{
  "hop_length": 160,
  "encoder_rnn_width": 128,
  "final_lr_fraction": 0
}
Rows from block 9 of the text encoder of a small contrastive audio-text model, named by matrix and row number. Rows with one number belong to one neuron. Each number is 128 + 32 x the weight over its row's rms, rounded and kept within 0 to 255. All counts start at 0. Numbers have three digits each.
After each neuron's rows are labels from the 100 texts, of 14976, where the neuron reaches its largest size: "tokens" is the input token at the peak. Only what is clearly more common there than usual is listed. The data: read English sentences (LibriTTS-R).
# gate: MLP gate (text_encoder.blocks.9.mlp.gate.weight, 384x128), inputs 0-127
# fc1: MLP up (text_encoder.blocks.9.mlp.fc1.weight, 384x128), inputs 0-127
# fc2: MLP down (text_encoder.blocks.9.mlp.fc2.weight, 128x384, transposed), outputs 0-127

gate.301:171159150151159152109126085111109096089100178095065101110068054081129105166125119067170138134090122148148096111127186130111104178131135119114095159097060148079181162143165130158114117128121090084103151140163168108150179098147142170107102059134081212131131149129099157137154135126116102154096159145079125101151130129120176115073130117109135129062158095128161134122073160138060130102091
fc1.301:170142177132135110130088138094129158138141200078087117108085113094143146173105117100164137128094145149166114126171154180091151169147105107132100181117077134065214135133163176134155158119132076090128175111140135114167134074164089172137119127136153133089143158136099131144131163110079124107159111139070127119138141097109204085058146111145107151075201117082136176173101152164086128090124
fc2.301:140114134128178095149097084105132096097105139107154132107082103096129189174092151148148117160128149072080102144154080132149103145146160151128088154135070090159137070096139173094093133172166154101101118118160212188130121105123094112133120140098158078153117093192164144167117112116100110068158092131124167052168122132134140117118176141131112168131133104121168100143083119110124054036088
tokens: "then"

gate.34:067119162163188099169068104143165102129162095085093123095146120080113159122074088145138099122123153083115108062133098132092088105120081117132111142108157179122084106147099105184126148064139116139116116149151187105174158094127150192179174090053122099157084144121143106094113164128131102114138152064139167149069164116165191091107173149113110111107162110127104098110069136150121148109145
fc1.34:180165152099145170098104079129137119112134119077084108102159102180104143097163087119081063164170138141148156139059192159140150103061135146128128099133143160163098098121143165099180194080157138090131133169103180068084125117147162128130213148099119067094083119168168136149141166177180108162135139135165131149156130125139155117069171101120120152155125116115153151116133114136181122140083
fc2.34:145130099099133151112147109141171128087091129097154069071117076161142108137105178146082131131173136097156191117127151114101110102114119229166129167126120116107109139226159077134090176120146132079115105101148137082128155118141101141166141144132140080152141090126151131205169146069194128196168108087131101146156152098134113064105155076102108144122139143129163110106139101183138080157127
tokens: "you"; "he"

gate.89:158123126115165138100125097085163115128096121126096141112073141102138120161064111108114086163129111127144152148125125130100127078157172146106107139135144171111115143135104083140197141094080105112114064183137203113099147173177105156151095115121152098164123123106055168074111130143134176146160167092150158167126134079088131081175120085155167105113109067201112071110086129149030152120119
fc1.89:081109136134094103168149136156112150101185105102154104177159112135133116076183146150123149120105167133133105155126147155167146146110116135125136110130082097166123119090165153127101096136152163129154190071117066083190177124095151104092087120115075159131144143145159115185144172178121064104074133179155113113147167163162150121059121184090084141111111182069157169145165096091198125153111
fc2.89:115121206181117156094124136128114148104136126115126146168077116144136086156142151203109143115119162108134086125071146132073152139090117089186159124114167132157185140159133105121081151141125119173119115122121130145148212144033131109119108144135117181151227097084175129132159165136102104145127150125121126101057149088138102047157120157136145175126148084126130104113138134091064154080122
tokens: "you"; "yet"

gate.328:142101114110130116183100123113066091072173131079148100124140125140098151125111088140148127151137132143143119105130123128164156140108139172089063115119100107120145129149106138096165123190134121128194119183094117173160116098212066132109087047093217127113162120084075135148080137110104137124129125143165119126136116179163182110104173160149111139151084091128155148061078151044148155117138
fc1.328:080174151091132099071130107115191127163133124162093172124119143143116126120155155132129159142164156141139106126097124131078056125117138080156201147143176141144139177112136159148084127064127145124117131110105136073084138156046186094163149233129095098112102128171094164085152135156120119121088142117118121142126169092085055135137086096102110158091158122142121117179156089196100116101141
fc2.328:099099150161161124135166120158091117135144164117107125192068096097136091177150132180092115159119177093112130108125074133158115100150022136234104072168125115120151172113134085135164163084140114139152156101179085103105166105110128103153095129161119172114146124176115092132077148132149158122106131109095105146084103095172106115085145102179097179167125129120135100136156127086101067181141
tokens: "then"

gate.184:112155110153172155146187229096176128159162133099121164153090115112097089130143103130129120103115122110116069091082115178107143154090145095049125134147143081128102112100123117094089131112158154131103118109120145152101143029108121099143152131136160141097129148132067136067117160136159164103076156152104106112156083116116184126151074125121095093103090092094107152167158089205169125174176
fc1.184:147142172051144109118141086121074154110107118130140170115162200116094120075163131163128127137085155176159121136170162099179124157167120112160136138149131116122183079164090120113110148096129120160143179138120116132134117131161170186069133160146140079136193160157095136244136169121103114124142110087129116140099145126144127125128147089102137132149125178202085102128109112134067165035115
fc2.184:105191163077108169159129125104106109131100095107115129085125095141154090104154086129178146121145174157112166091122185131164109212088130142065115153124128152075119097120146124134141093056141116114117129159213182182139107082114104170145105133141137147103131175105079217130124136158103130131104149129146107180121123149077117120115120095067066106164117151174101125142125084159151196096148
tokens: "the"; "was"; "and"

gate.362:144139081125182115177146088071134152111178120163074120108083086117104121068104125088147237127134077150153120106125173150088138144130151090106105082184104131138136068150118160129185145131060131126170151161122139093164120123167074139141099088076131156151125094145146153153100166203143098078138158102166166107147081113109185115151118144077128159156092146128095176101137150125104129116112
fc1.362:104103104132126092108111215164134146129083107142179106126163131107103129142183122146141097119077215156111133150147091119141105141129113168155136170093139140138112145123131145157097078104147141170087130104135109151036158139114143069103120195133112087088169194125175128157112099022071107150156082177114108188137124129125114144157137127130118079083160124099097098179131096147176114135137
fc2.362:138168107122160134128152183098154140133095122139151136140087228152140116047111152099106112160163191089153145138177093140130146135127108135148089073103134132119141093125137205171155088087114138154125224120160068164118146085089104148127134129143142168107150103137189122151143169096080135169086174153090118151112148154081121133140095129172168106176148115167116131151177094103149097190152
tokens: "then"; "never"; "man"; "no"

gate.15:063159135092094082082116114185125137146111143131179168115168160144146100090085060167134160153071161107153147143111082198114131139127125088191126127109118109148102158117099159162157157062088119115091148119132152124126178120084096128132158141101110124131138104205079163137106079167119158065137122110115126142097144092144050124140058138092060142134128117166172070086159132115133128088125
fc1.15:092101149116117159106098129205136251055112176134187127105174122180144164158149099180143121107108076071143150143071061121152137087180120111160128184149106125159112115101161175160141171083096105112165118156134081134108141115104113089146138124100110094127103104140172090080153154191161145183113172126110114107118124152085120102142109154104154098124134136119108104119115101158125152080107
fc2.15:102150104089186054153153108130087142146072129134178122053184112181213118129165094147107199069119107161119110137137129109101137099160118153080107147133144095136091093117141137092138138163149133111072111105109146087139105145189155189061169142087074120111123147152145122130119129112216120136108120172117150102161133187107149127109161139127135097161144162127119163142123160125143204174152
tokens: "she"

gate.58:148106120089198075103093122101166129072156103084132079166061126143106139139132102091114144124101138111149139088155131102175148102069168123171097126113132115103151087107096123114121109041172153131138144149155142083036124146173092099145144128106088114149145144114061148128116176141179120095139123162120091127073092176166103079129097094199124159131150159113117108156060198128117144146130
fc1.58:126148164161092154212076149177138192155195165124167103121131127136132069101089128179112100101097183143086098133138179127120128127157097122089087196132156131212089146177204107164177152192123104163121115150119154158133130125116183132139100149125175092105138143096105092118117133086121107142132106091154154135164139065111152154101138136105172110141079120164168109132129075122186118126124
fc2.58:128089128103113161148136127093176150105137116095199143152081144092188100134105188153157163130072156160126170146167189097180141111196067118068132058135125184160131112179142167104126113101126125136087217145118140119134162093143116126118139108124186149147126134050105091115117101143175138156132161125123133098119134111163128114094089115128134087158131210120100110147103131123158059151085
tokens: "then"; "they"

gate.197:169171113129102136080080106145094097166079166143090126111076114166093097129116173148169172143088136142148092137086151123126165100117090171139150102154153085145099117129149170098135102111104122110044116119130151132193146168181124109149187119119136101179169177141154108166103117135031138126142120156138090191131155192126150121152103138179147137146065210136101070144090102123140133155146
fc1.197:076065129124161130151127128064120121100108166061130163216145125127112165142151077125179152127163144110122162189109146135081151087108088087074125157131094115144115169208140088146131125195096119096113097062071154129170151143119134151133130084101115156093102113109202140103138112138156120123135193130156152128172056102130108094094123122131174124141135117140121132162137110045132080102125
fc2.197:110157148148122121159123069083088166111100145113111118139106119179155110101162088100164121107101165134095056125115128129088166118091056090118154136170102119156118191151106141137233065178135169088169171094060139136165148147138095115128075158070146134155123110135158149109085130149120096125087180139158122149151140122162063143089109138147168115130115125158130119135156147044144144098186
tokens: "the"

gate.117:119169160116088173182181129104123198110130183106159153164136123126133119144122154147079131153128195145106095121105157093129156129145097114163176154129110076140108171125111107079092133093144146118176122163051161099096157133103116069161163108178163078112123116160028148133102144089137118054116102104106156153135086139113154048123124094133112169144135179068150082102129126130159087146121
fc1.117:129116142138136085082070110129106139161188081074088154124101101142140114107183133103171102097159118123129186144184100154139137104066082170090077109129166122120161112135164147123131119173103045188072195119166131143147165110141078161067140137077081176136152078054130160124131110099120127146114173149157098080140167173119145109119117125178151141134075117145146089134086157108117123145129
fc2.117:141166099148092105137138162101128107125129150065143133144102095137133034107163106092106120155160181141142092133107086121181144076123088140136112115173110072106171162195140133143088127161072089158095197116096077154132141138117131120123123100183117123131154079086107141140147094129093111137128178131134167168138150212127137098169127172153137156115130089096131088118051163130178096109043
tokens: "said"; "his"

gate.133:108162131120121159153114049126147162125138091093122133173120202169092131121149112140071092094101077176123125154167143149177074064145178130134175138084123109143149118143123123092204171176156151169130149134097157110106100134087090177129161095110101112117099119052136129158134103131122175157102132171149173143124080157117085100159108069134138138134127133106160030104113106105142138116202
fc1.133:118081116113113071160101044194105149101092152085107115122161175146108106077123132188107092142122109106113101123120140169116130107152065167090136085157138142124129114105103122076180173143105088204138082138111156190143131141077167091145092129136084132068179183078126164175135123099107130098134134195123167154108131158121152129159183120085177097137149106104091067109131108105128145105142
fc2.133:058095145115144132109155096120108116104145131139108124069150063200148046140097136133151127110129139060177118118146141155124188172137086090110119135116132170096106142151096132112068121133166128101100113091125069080128116181087127052107138153152144107120164140111101140147111114101171080085098097115135121197143155120162099155152134123117127130093113085126044121209145061169170111144123
tokens: "if"

gate.241:156173095086165155147108147198137140073113056136123127147097075087100106105128121131101125192095073166126095123105107135143100168135139168074144065088100124148162096097134123151140067107121125147113148089152161120131116161083169132112113128176079138126159156142098073103110068107137148137121098086127099107116114088184181200123158123139186117106117208174142168138056120149117144159136
fc1.241:109061091108119105124102152138120105168152189156123121131117144078175113137099104088129101153094137131168128138150200144141124126136118051162062147099189096085106170175096139126048169134121182151144092127108113107104210119118092093111163113107167137136095055080128151150132165124127111115134211124089142172098120116111155082165095155100085123138101097121064099120171170116113124116132
fc2.241:160135125136089090142168122160104140114131150151126095103069090160029110161105122093111149168113140148159125148118146130119118161143139178079115125087086154089112167168144030151113117078128182082118140087121177133131157103074152081120070107121111104093143081094115132122089147112130107155121139133108097126119118133122156138125129138161129110111086177170189158212065159122115045178094
tokens: "the"; "with"

gate.290:097142153104133136116108214097102153135152147145109163138094132146126131143102151115163198132143173142132139124170064125094094113133095136132072100098161128096073118135146092101054118177141196128121150162090118105089135178132111178083131084170120166159112130153107132151125093166182173157102131097058110133072118141139192149168154169056114166107106183150180155108063126104109141116140
fc1.290:126133128105168139142159191180092123093129084190106083136054146152179098136121132143202114164103122179198104152181092172129123109141066138126094153122126133095125114093177086093098124174085163143187167142159115078113118184176127179145139124176119125131180140177131127104140116164118147087133119122087115132098162113145178142100138136053103114122113130110126187064148151104140145103169
fc2.290:166115090150141148099120145172109056068087102174115185095133137135156152169124166118096100153069104108110107114125113127131090149147125119123157127156157123118140065133130154159143103229099070116113188096182120128119081126115159113142130145191077116112178170116167126150156134128119091102124128082149130161146166062067140135131158139162144110115143107132214190127167151174200117147131
tokens: "the"

gate.183:155115099079185140115124173153181069166164139161165178154202147139134164117138131173086129134134118124125079162142180160132165122141132090100145116129096143161151099143181120138094113175136081145108063165124137168195153135165142161149125085070073132126101113141123168117105170154115149172101074154091116189113165190138140089179111130160114148097095111149126112145089084120170162205139
fc1.183:177153083082178166124121133182147049140155149173174153148184170146166098154157100175098123114142071137130096145113193141124173117181092113117158150100098179164139090146155149124113133185144093145119090158139108144112184124116127153155145101068108087153102095159135155102114132165072154102064129178107164157121141208136116079172130084133173132114141095084134105163114132108162156161148
fc2.183:098182172105110120165110091073085112097214105174101150163141087105130057075129121142121169112120074160133082116155145087120150079123131091141147153127128133084112081101127106136141197166108079135118119157189141191083167112118156177170102149155139149088082183115125114086090129144119132075094126150089145116155119133127093134136143114056119196070153151106126122184155139098152110129111
tokens: "you"; "she"

gate.206:170105111082148091141143114115130097114133070156134190192171085136132111111074124092162125135118118138138140198076073169157134104128141138120064128131172108099168128090102167152113142098090062085184125143133111105141169186157128120131115117149142162083125088148165084167133055209180076131138129096111142145090117138122155132183181153147119173100044133114165139133123108115124098133102
fc1.206:081161135179090157123115120162072169138171184139097092083124115140136132133168131119139138096107150113117134106145169156102051176105125145127178116116079167138118159127115100094150130140163188149117092097102144167125109099106148134050158150138111066209121167122106150156089174073106185110108109139131114164156155139167092099102106060103137063126208129100105113166136097165163127162163
fc2.206:103150130128104195139129105169108152128066111126093116153128169182079133139099097134182103165101111111134145137113113131138146131102093121107123203144162136102149124157164139112122047076110093154161163093068082125098166153119115172136124146150176109151085140105152104120063183106123199154065149119122187182088089091128105116149156117124131144163131179119098162075079173096132192089160
tokens: "you"; "your"; "he"

gate.170:167166112082159096133120119125147102148126154147138177140162126094161090157126139148129150120117110143127126137163087176105121155157127123168104106162156138164127127126124211119155162148151157182144077132234143162129098121100178138115195177124138092159079064128085125146113091138126128086115090117086127160116150161152173072159126152151186189087130067079101175096087131104102209142110
fc1.170:129124096107094132136090099138072202134144139130120125120094174103117123137069109109112171093138137106142071116129150127160131176170100134157151159072111128144154119168114145159145062138169131107148166149000121125149162116123134174111150152158102164135138192177149054104056143118142108061108100119148149110118119120092093165082100099127127082144156121101129142174109124136189102093126
fc2.170:103162123132151174117161152107151148202140092107094150166148112199148128130038076105135122123063113130147133063139175129156129139200090142133124125099177109141140098137104124139139193142186096158162194080119093213122127131113100101116137127121162139141168101155140095133131165148118101171140097178145093151104182070112157110128122073103079163169120102139133114107178152143146115080085
tokens: "you"; "you're"; "he"

gate.84:090102132122105107085077116099195103147149112101133103164176109095136129184121140110172131159136173121123105140115126158157129136133092143122136168184166076111093082091160095156095124162161142101120180101180074082137111163212148178121158170127155142068133068054145164169167180130152114111183114131136079093135138128149184112103187096124160134138128164128130114154081202139120131153144
fc1.84:146118136089185109147188091143127109077106165117158161152146134136160074134152076123109080084117156045062137188094141163072115129135084126126130195116107174117126052164132156120144145141121122140140126055141138084127115064113167189160179086090101098161146118122114076160093106142104122133108114112090182129161084141132108117123102103159123091171152081140140098122140104139072152160175
fc2.84:120120128180171114123122183079176134113149084131134157114150138161099120127115119053144148145157134204126036145168133112148116133108136132126111107122116199096115118143153140103089131131144144150127130151136163173107101107169166103139053179075109128153101152134093104157093081085156105167166175101162015160161086127152100138135148148110113114137122065174150151101153061148150100098169
tokens: "said"; "a"; "not"; "only"

gate.274:179145180132115120079162192126149121161135081190111166127145121136148105154187121152185090174126089078158108173086146112156134079080147161144134109081145096150144151138090137150073157089142158098101109097093086116114119108122100178113122098181147136096124148117120156173119047133077151154088147114097103152107099127168097140149094102112144121115087149149144112214122089122064201144173
fc1.274:102109099177160077156115145122104154140092121073165121119114105153103143163072140130069128138104106147102142104155159144106163156194092093117056104148103158097117123118076097147216111136096080130161110159124134119146165077123131141106152150109048133168073141129098123068140204204163129157125085111133144104173190178146138115094148160090148120155137087099079153145142147163159093118105
fc2.274:060152189167125109132138163132157036109125158119129093159077190156132142125082103095118020107149139101155158168115153163119127147155174148109118083088149153117130117128114135172087120061090102146206155102130040139102113095146149120087083157180155138126109120127116087134190150174099152168166161096143103124107112161155156139123111158152106165129132121142103081130131151179126143128142
tokens: "she"; "should"

gate.3:134144147089123137154105152092171133158145190153145112197071154141105109095080110108120159108213122082116152081094159189152192179103165094093151131110143127124131075182116138176152156126093076073121150176135104098115164112125156184130173099057153102067133128147125139121138111138112129104104115123099148103109094115159148144167132092149154128085176072091169095103084123143077169091102
fc1.3:146134096130140122144081121084076088070130123106170180102137051186162160065133163119161137170148129156122120166118121138154169144144111149110113166118150133067156210156148093083135158174124103077178148135161115149147148097142092090124145135139122088144096135134134203098113175092083182134092116090133131108137083120120135115171155107122181115087192176119121128061109112120074187158139
fc2.3:105159161100091111118108157132100088134114137138171140089079027153173156113144153190142150124153175151090142149144145125208104140126124093129109096125124114115059175158108080089127125064144149053143119084169086106153149119147173092094156084140115115154093140204144101099145071141158154089087122113167095077161163116123108096121112097094151102127169113098100152115065097113129101148161
tokens: "said"; "the"; "is"

gate.49:176132183149116116157196131160138089101155136106129103152127092145120131144134100137189143143128137145111120072126138102110138093198166149114136127074129126127140161182083093160170149069185172107160125135194098126122151119128113076186158058168174154114079113122136132084082087116110140144091121163140135133140147081063165162073096121149140141151131069147086171192117150204164113110139
fc1.49:146139165132167136139113108161129111128148117131152121108114085115105121195111123125163089114138164109097164103092107083084120137164178143119132111064085112117174107120132092163153170108159131103106131103123140127139151143139097095174138064177222122110154069056171132095109113128167079187125177144110123159110129105105165219135096149154087124110151043076130160178121144198129092107127
fc2.49:154090136161115160132178110165088099080120084114074152134150146102097080180151091190142128126123130127114151156162100150157140158178077120143162114086096117129084121145172136130110146119112153139197088107096151161089113192174146134156145084125099150192140060092157116141183185094171166097142104183140135118112142121174063161149156142147113112156140191098167154152106128110066094132188
tokens: "you"

gate.339:106124065126178170129154103132126142113154139126084153111157143112167183150076154133126130085150123184075121171086156112167145080125171066104180154072137140121102185101137094203170105144126100138093110100133151177131110164140113110109098096156128150152120183112141078128101138107091156102102160181101135092142133175033129159153151132056102110094086165144159160128163124105089083085139
fc1.339:110134067101145145141161141108104122082108160129102152107145099158158140104064134149136104098149132213078142182114156123152173097135145044105149130099146127150081181111107131197150096157117109177121134117136130165129139124155105074079087114172117166127123157102144072147148138086065150140125157143122145142129126147064121152158180115047078102071121166139136167125121101086087066067146
fc2.339:146143090110041208134063106135151119105106120140094092091176153140171092121136075098125107072139106143125141116124080090144083139103120134150073158125127126133117104156115144111103096151174133115121093124125151151126140114061116151098184140154106114058157155153131089154142160166109106134206173043095100117109195102068178163101137129173122126148166120076124095084190126142143102131137
tokens: "cannot"; "tell"; "found"; "got"

gate.136:120147146163110094103104130164088176130124087120089175165126122111073124102168168167125136129088136126123132151092117093108021133138135132095159183154170072092128195054124156135145076162106167124109090117147091125124159153152124122107152164086150140130112143170149137097141203173121079093101120107149135166110207109111204078124113163132135140149169146171135193137160148089168145113136
fc1.136:155103157119130103112085155166073203151103105151129163143079137090110095116169152168128136128109152112124097179084096079083057125149111128125133155139145108089142181046134128131179111169109137157134066116148086168122125205135092088119158184137143065084135115176113138069172130126086110078091126148146126153105137119128172114125140141141093170147155101146163181158168152086152187092131
fc2.136:097094150195117162122116103144084121126139172137130048122085182160148112116150142128141107085163108154126132138151155150136103085192107118120117126153135118123132105143146162138089092152079142122164128020171119077120091098202149092169074101136156106156172102138102110117202088108121124099101138150146121071115083112111151185082151075119096096197165127096102122183161134144121077116122
tokens: "was"; "as"; "always"

gate.152:150144089163097082149076145189104116138146182223088074165128175087118100100120088158156139134106152143149114114094130129136108103142144119094102121124042152111134173093159144134168108148134119131100073154060142116104162119062124107115122087137207126098086157110134078125124141081098096096126123125101134173142109097150138069109115138190142134042112124144142102094110123136067081165132
fc1.152:159148060113101089097098119156150123119092156155098151126147165098082128134142118180171135089097142106154105080180111111163118092119099098120086118167056146140088155138161096135174123166144120139096045155051157121100165095070124139094126094153213140108123126120128095101157134124150141156144060153117135180131134098156159079104155138163085102076156132146150130198112106189086087138140
fc2.152:215143122113152138114145100130061126085153112121079107152140167165156122095195161137118093096143090099136127091166165151091141060117114143141158179135124127085137116148107207094092171156141175140143089106202097117123140098194071148101096179121126140093118119147112171085182160103176091119156122164084142112179146146131153121068143136090132104169183111120080127096124093116150152136089
tokens: "if"

gate.113:149154106173105108136140100157125124120126111160163138112131051092159159099122185090058128140140169128118086152179114092115167096124118169135153087108089172137142162132186129141138126127185199179165040161134118137158118115091098114092070122128132184104037086128133168167168122049122140117116111102151179139123159092117134122108120114098139177104151125141100182108135116075108073128129
fc1.113:054170115079125172071116095150180143124094124125113077150172126125146125100139135113152099118080118099152082031157100165127132077094194106118139104110120120124155076115142190156105135100117144181145136124149133146109104143154137130215163130173190147167146113074111137117115180133150069121140135153084146126193086138138124124161128077104172103061106122146150083096154164128162166146109
fc2.113:147153131157133131108143141134156129141119097185055127154124127130109134108171115143098058102068122166060110141150102173107134097118123142118160131097146128142167173145130140178115065150122096128139166067108158107178153132163182210122137159098169196136179106097116181113124078120157077135065171101107137147114087118176052137117061124120096161111138103103143082113109100139160151085086
tokens: "if"; "the"

gate.72:139128151132194151099122160170150143127124109073086108138167093135093129143108173092133124124075132107142113144089064116075072107156132135114162104152181127132063111116101147122166086194075108146216108130142074155113094132109142121157194159113137116064103068097116158082029133146138101111114098110106141142147162128073097127175155146127182139129165138171118154141174113175145146111113
fc1.72:091136166157179133060108133132144079171135096118122163157176148106215108050148187139109103132090096111111123140181082075131123058110104134084134070162163121139117130148143114131181120156052119139147088127101136094135093123144109148146181084100117121115140091137149150099079111170145145132143090050109161148086151091045092147159118146129124135162142099122141116082156143150127122077095
fc2.72:179196193139168088111143123115160107139094066160113134110133126115183120074118201174074163136127066138095157089162120112076159129147112165106137140105161125166201093121135144104115110167051153100109154076117141116143115144097114166108126148148122129119154117158140116164155046151132172111196090094096107137098126119099117144160091149152173154182145139114136156160196176134142102134170
tokens: "the"; "to"

gate.383:137103156088147114130132154223076114123130149091106106181129114153107125150149106131112119113171166152125136143104108070144152059068085105107105141093086127167122167094054157138118144087149160106221125130079157120107152171109159177170090114130122176127173101181146112134163099128118135148046094107147126126081144070107110189092143156084113085095146096142147101143130107085135173144121
fc1.383:159138120122114171137122195142130147100083122154130129150182073181188095169188151118058067143119109084129125175148070067130110154115116146157202098122099096114146169109081141089119096091130175110082157132077108091147121138126102150141201143104111149074136122139136142094189135126138122183148138102124144169106088114131131084131162138091090044106111140124163122100101122137154075178139
fc2.383:141151097140189146121120096166131180108070101107099166125169069075110143173087114073123161125128133166152078204119140059160110141128116139135128104208186129128117123171137119150127142133137095092153169092100212103120110125095153124102132196169145094140136153120106102154149121094129211103171122165148125106100141123130119098179126120128153097078175156163137074079132189144102131165119
tokens: "she"; "said"; "which"

gate.43:120142131154135098163120082136103109078130175075122132104152162142115173143095168032089137143091104120101125117106134150106169094150132107126154101105088102142153151145151119133089165101138064188146130084126080102183203117201091181129110135143149149167097176155146154111114147158125136078128136185151201139065131132134150112136183081073152080120180071153109102122115097135157141165127
fc1.43:112139148109097129124123151115160150180126087159127151131119069099141104102192083174124119047149213150119112154121093094170103138096155086121096147155106171130126091124147104127202077137105136135143128183110202158040144127117165162139125133102153119115136108108123118123113160088182169095115143094177091126157078108103133113127044159106143160129217162135152137100144163124114112076118
fc2.43:111130119105176151171131112106117157113188101123093071192118130146123131121170176146170178149072173130164159147110159166101131119144171128144158076137126171112075107119100088088146093179128157104139165102096150116108148163128098131122105156159079151065100123126141162121132187064156157129090161053098159096164120028124099111129081110144114129163157186180126098126149163139135144130069
tokens: "said"

gate.325:106078151156099169112124101169130122123142162129137104145085134141147135149092126054135178105171168201144166130146158174136107139168083133118144132171128129081115098091105193155122107113117218117132150165095117128077081145092128153141085106136109142149150137217084124195070132152188122127090089145129133175116120118144118087148078154067130120133109124107175138048102169125157133096171
fc1.325:134110156121106142146155109134116114095127167133120149131170131134129126173091106068165177129163135176169172110179155110120156162116130117105162122106129124078114147109111187136080068144121180140163166188067080125028106144109134157163122113138132153180142138174101096138086144166123133119056108117077132172135182121142112090211116107086074114095185152156161132103101160146174166122169
fc2.325:160156121081130146109119104089092103108155135153050101109107126093162088105076137156176094110118099119132068146134067100157140156096119163113156144081148127116118141177152129117067068139110077149150142117158092131079109113141164113108141198133087078123167127096170079075107159152075159099147178109110107181183115161137138114128151070115137154166114187170185102115127075128171174165140
tokens: "the"

gate.245:124114126129157135170136152159142120127181136160092139129133116097118062118108163164061134158127135133111149117111150181113079175146110176093127135075082128094091120179125096081142105148162114147156134121172088175101210127091163113136079118095144141169156134134125084134137091132137073175110131151137103098132116132153132051174152133083146168119146094159092099191155182238182115136164
fc1.245:090134123162151132161123135155134081138187103103114166143173117102128043090114146130080118127128123125138154110144141160126147163151123205110138146062108114081110074177147098108141145155193123130147136064178084135103175127104148120131082122071156166133113148150112103160130127142105089170143124151176090124132115142148114049185133132092143114104167088148080108179148134208220082122140
fc2.245:128091127100131098091127172109146091104061113116092148107108065100173131120086139124144182078142138119115085100129111179149106099129143097186098088151102105139157112114083153100132120198120147133087119147176108177120129185138104111083132104098156146176059064197170120080133143113112119077086069085070121137200109157156123179154113142126103077128139138136109115165078155078127112134158
tokens: "you"; "he"; "for"

gate.191:130077161123113110061133127091112145150161092099097174154117186157172124161118083113111076142148107175141108037170135187113151157089150125101127130107188096071099160191110066118161164075157119084103123121087135131110118101145097142087132121135167142095133197118153089174114143133129171119102143152082182148099101163178144098088091130109122110141159108135191135132105114077166077105135
fc1.191:167123123084147109067159126110112148175100130111107151106132143183140143146130125104115122128179130165155061080098144133133150159095132122106139154084161160079101157190057050107108182082134153119106114144124146116055106079132111125086141141144152120147123154092148142123131145143134128112084161182067201141135099121139160085084108139041091103124117120099151122132076151047187103091103
fc2.191:146124137116093177173219133068134153163160119170108156122143134158113170174087106177164143136102144097184073117085145104158143095094132125085072164146158076134162128137086086148182104132080139088120122172164101141084106139146142105085065110132096092064151150104152110187092172151137078104091141139112100158155086165156177126189140166146117095135137118117169128141096152103154128134077
tokens: "was"; "in"; "and"

gate.150:128146193107128099110117105135161092102177180175100113099075146093136153085176145114110138121153201140138128082099124165132130154113135146155180056150096167141118093178096106158090099087108112177112120154130102173136085148159091062114171139146157143109055121171117152145151146088161153077128062125116155157090169159092160122099107106108177100156088084094097148134126141115093167055121
fc1.150:093159140041150121138151116146138095216094127131047191127079088136121176120141116153179125138189170146133072112088156145175080143147166155126123154191131136150133081171096096152129101160157087123113068100130121181141106139120135104124164105090153125085121147183139127098143110160153138095103109157147164076135128113166109132101133116124177152101072047170108102124075116114106157145104
fc2.150:147115126133093128177168121134163127117182089091111072127135079107110170164155159120120177145128135081175143094107144154104112130141138155196140116117094141027151129182167152171107113153087151107130093102127131129174112123163092115166112118157087138172099120181115138143152144085151100123131139121114147181093085074159098109056134149155145130109024037109189129122120148123142118081120
tokens: "may"; "yes"; "you"; "is"

gate.321:135134124163136126132105120125166121074102142087140141138154118146124170116180143121097141065051141135155106104139183205114175132142053099140124189150062133171129071126117088166104197054097094142126146076129056164072107057148100130083147125103151159128097091118101146136127131111109136172138113158127171184092124114090133139108161120121119121160073190101138127126107126160167121104092
fc1.321:134116132094108130081137132125114084124192118073123140158100145097105113173101099124103141171155111139112134159125099082134076114114150121162155103095155138102121191135150161091168030207161180166117163130154215124166146148134203136152119114121138146108137145133147117119117105101144177071114141085140073056172125169103086067129083170119115113120152066165133152161182121130113116155134
fc2.321:181116148078156137150086082167108103135142144077120120190160177157121152117139149047137069078084087127120117105121152104166134134133151104099139102154110145108059123127188154119148069149117139151139121104125163128139118210100128133101152147105150137176153093150112146133121160211067075128043126121158161156102074106122119103134114123160145120138091179145130130100042169153122178128116
tokens: "said"; "so"; "sat"; "such"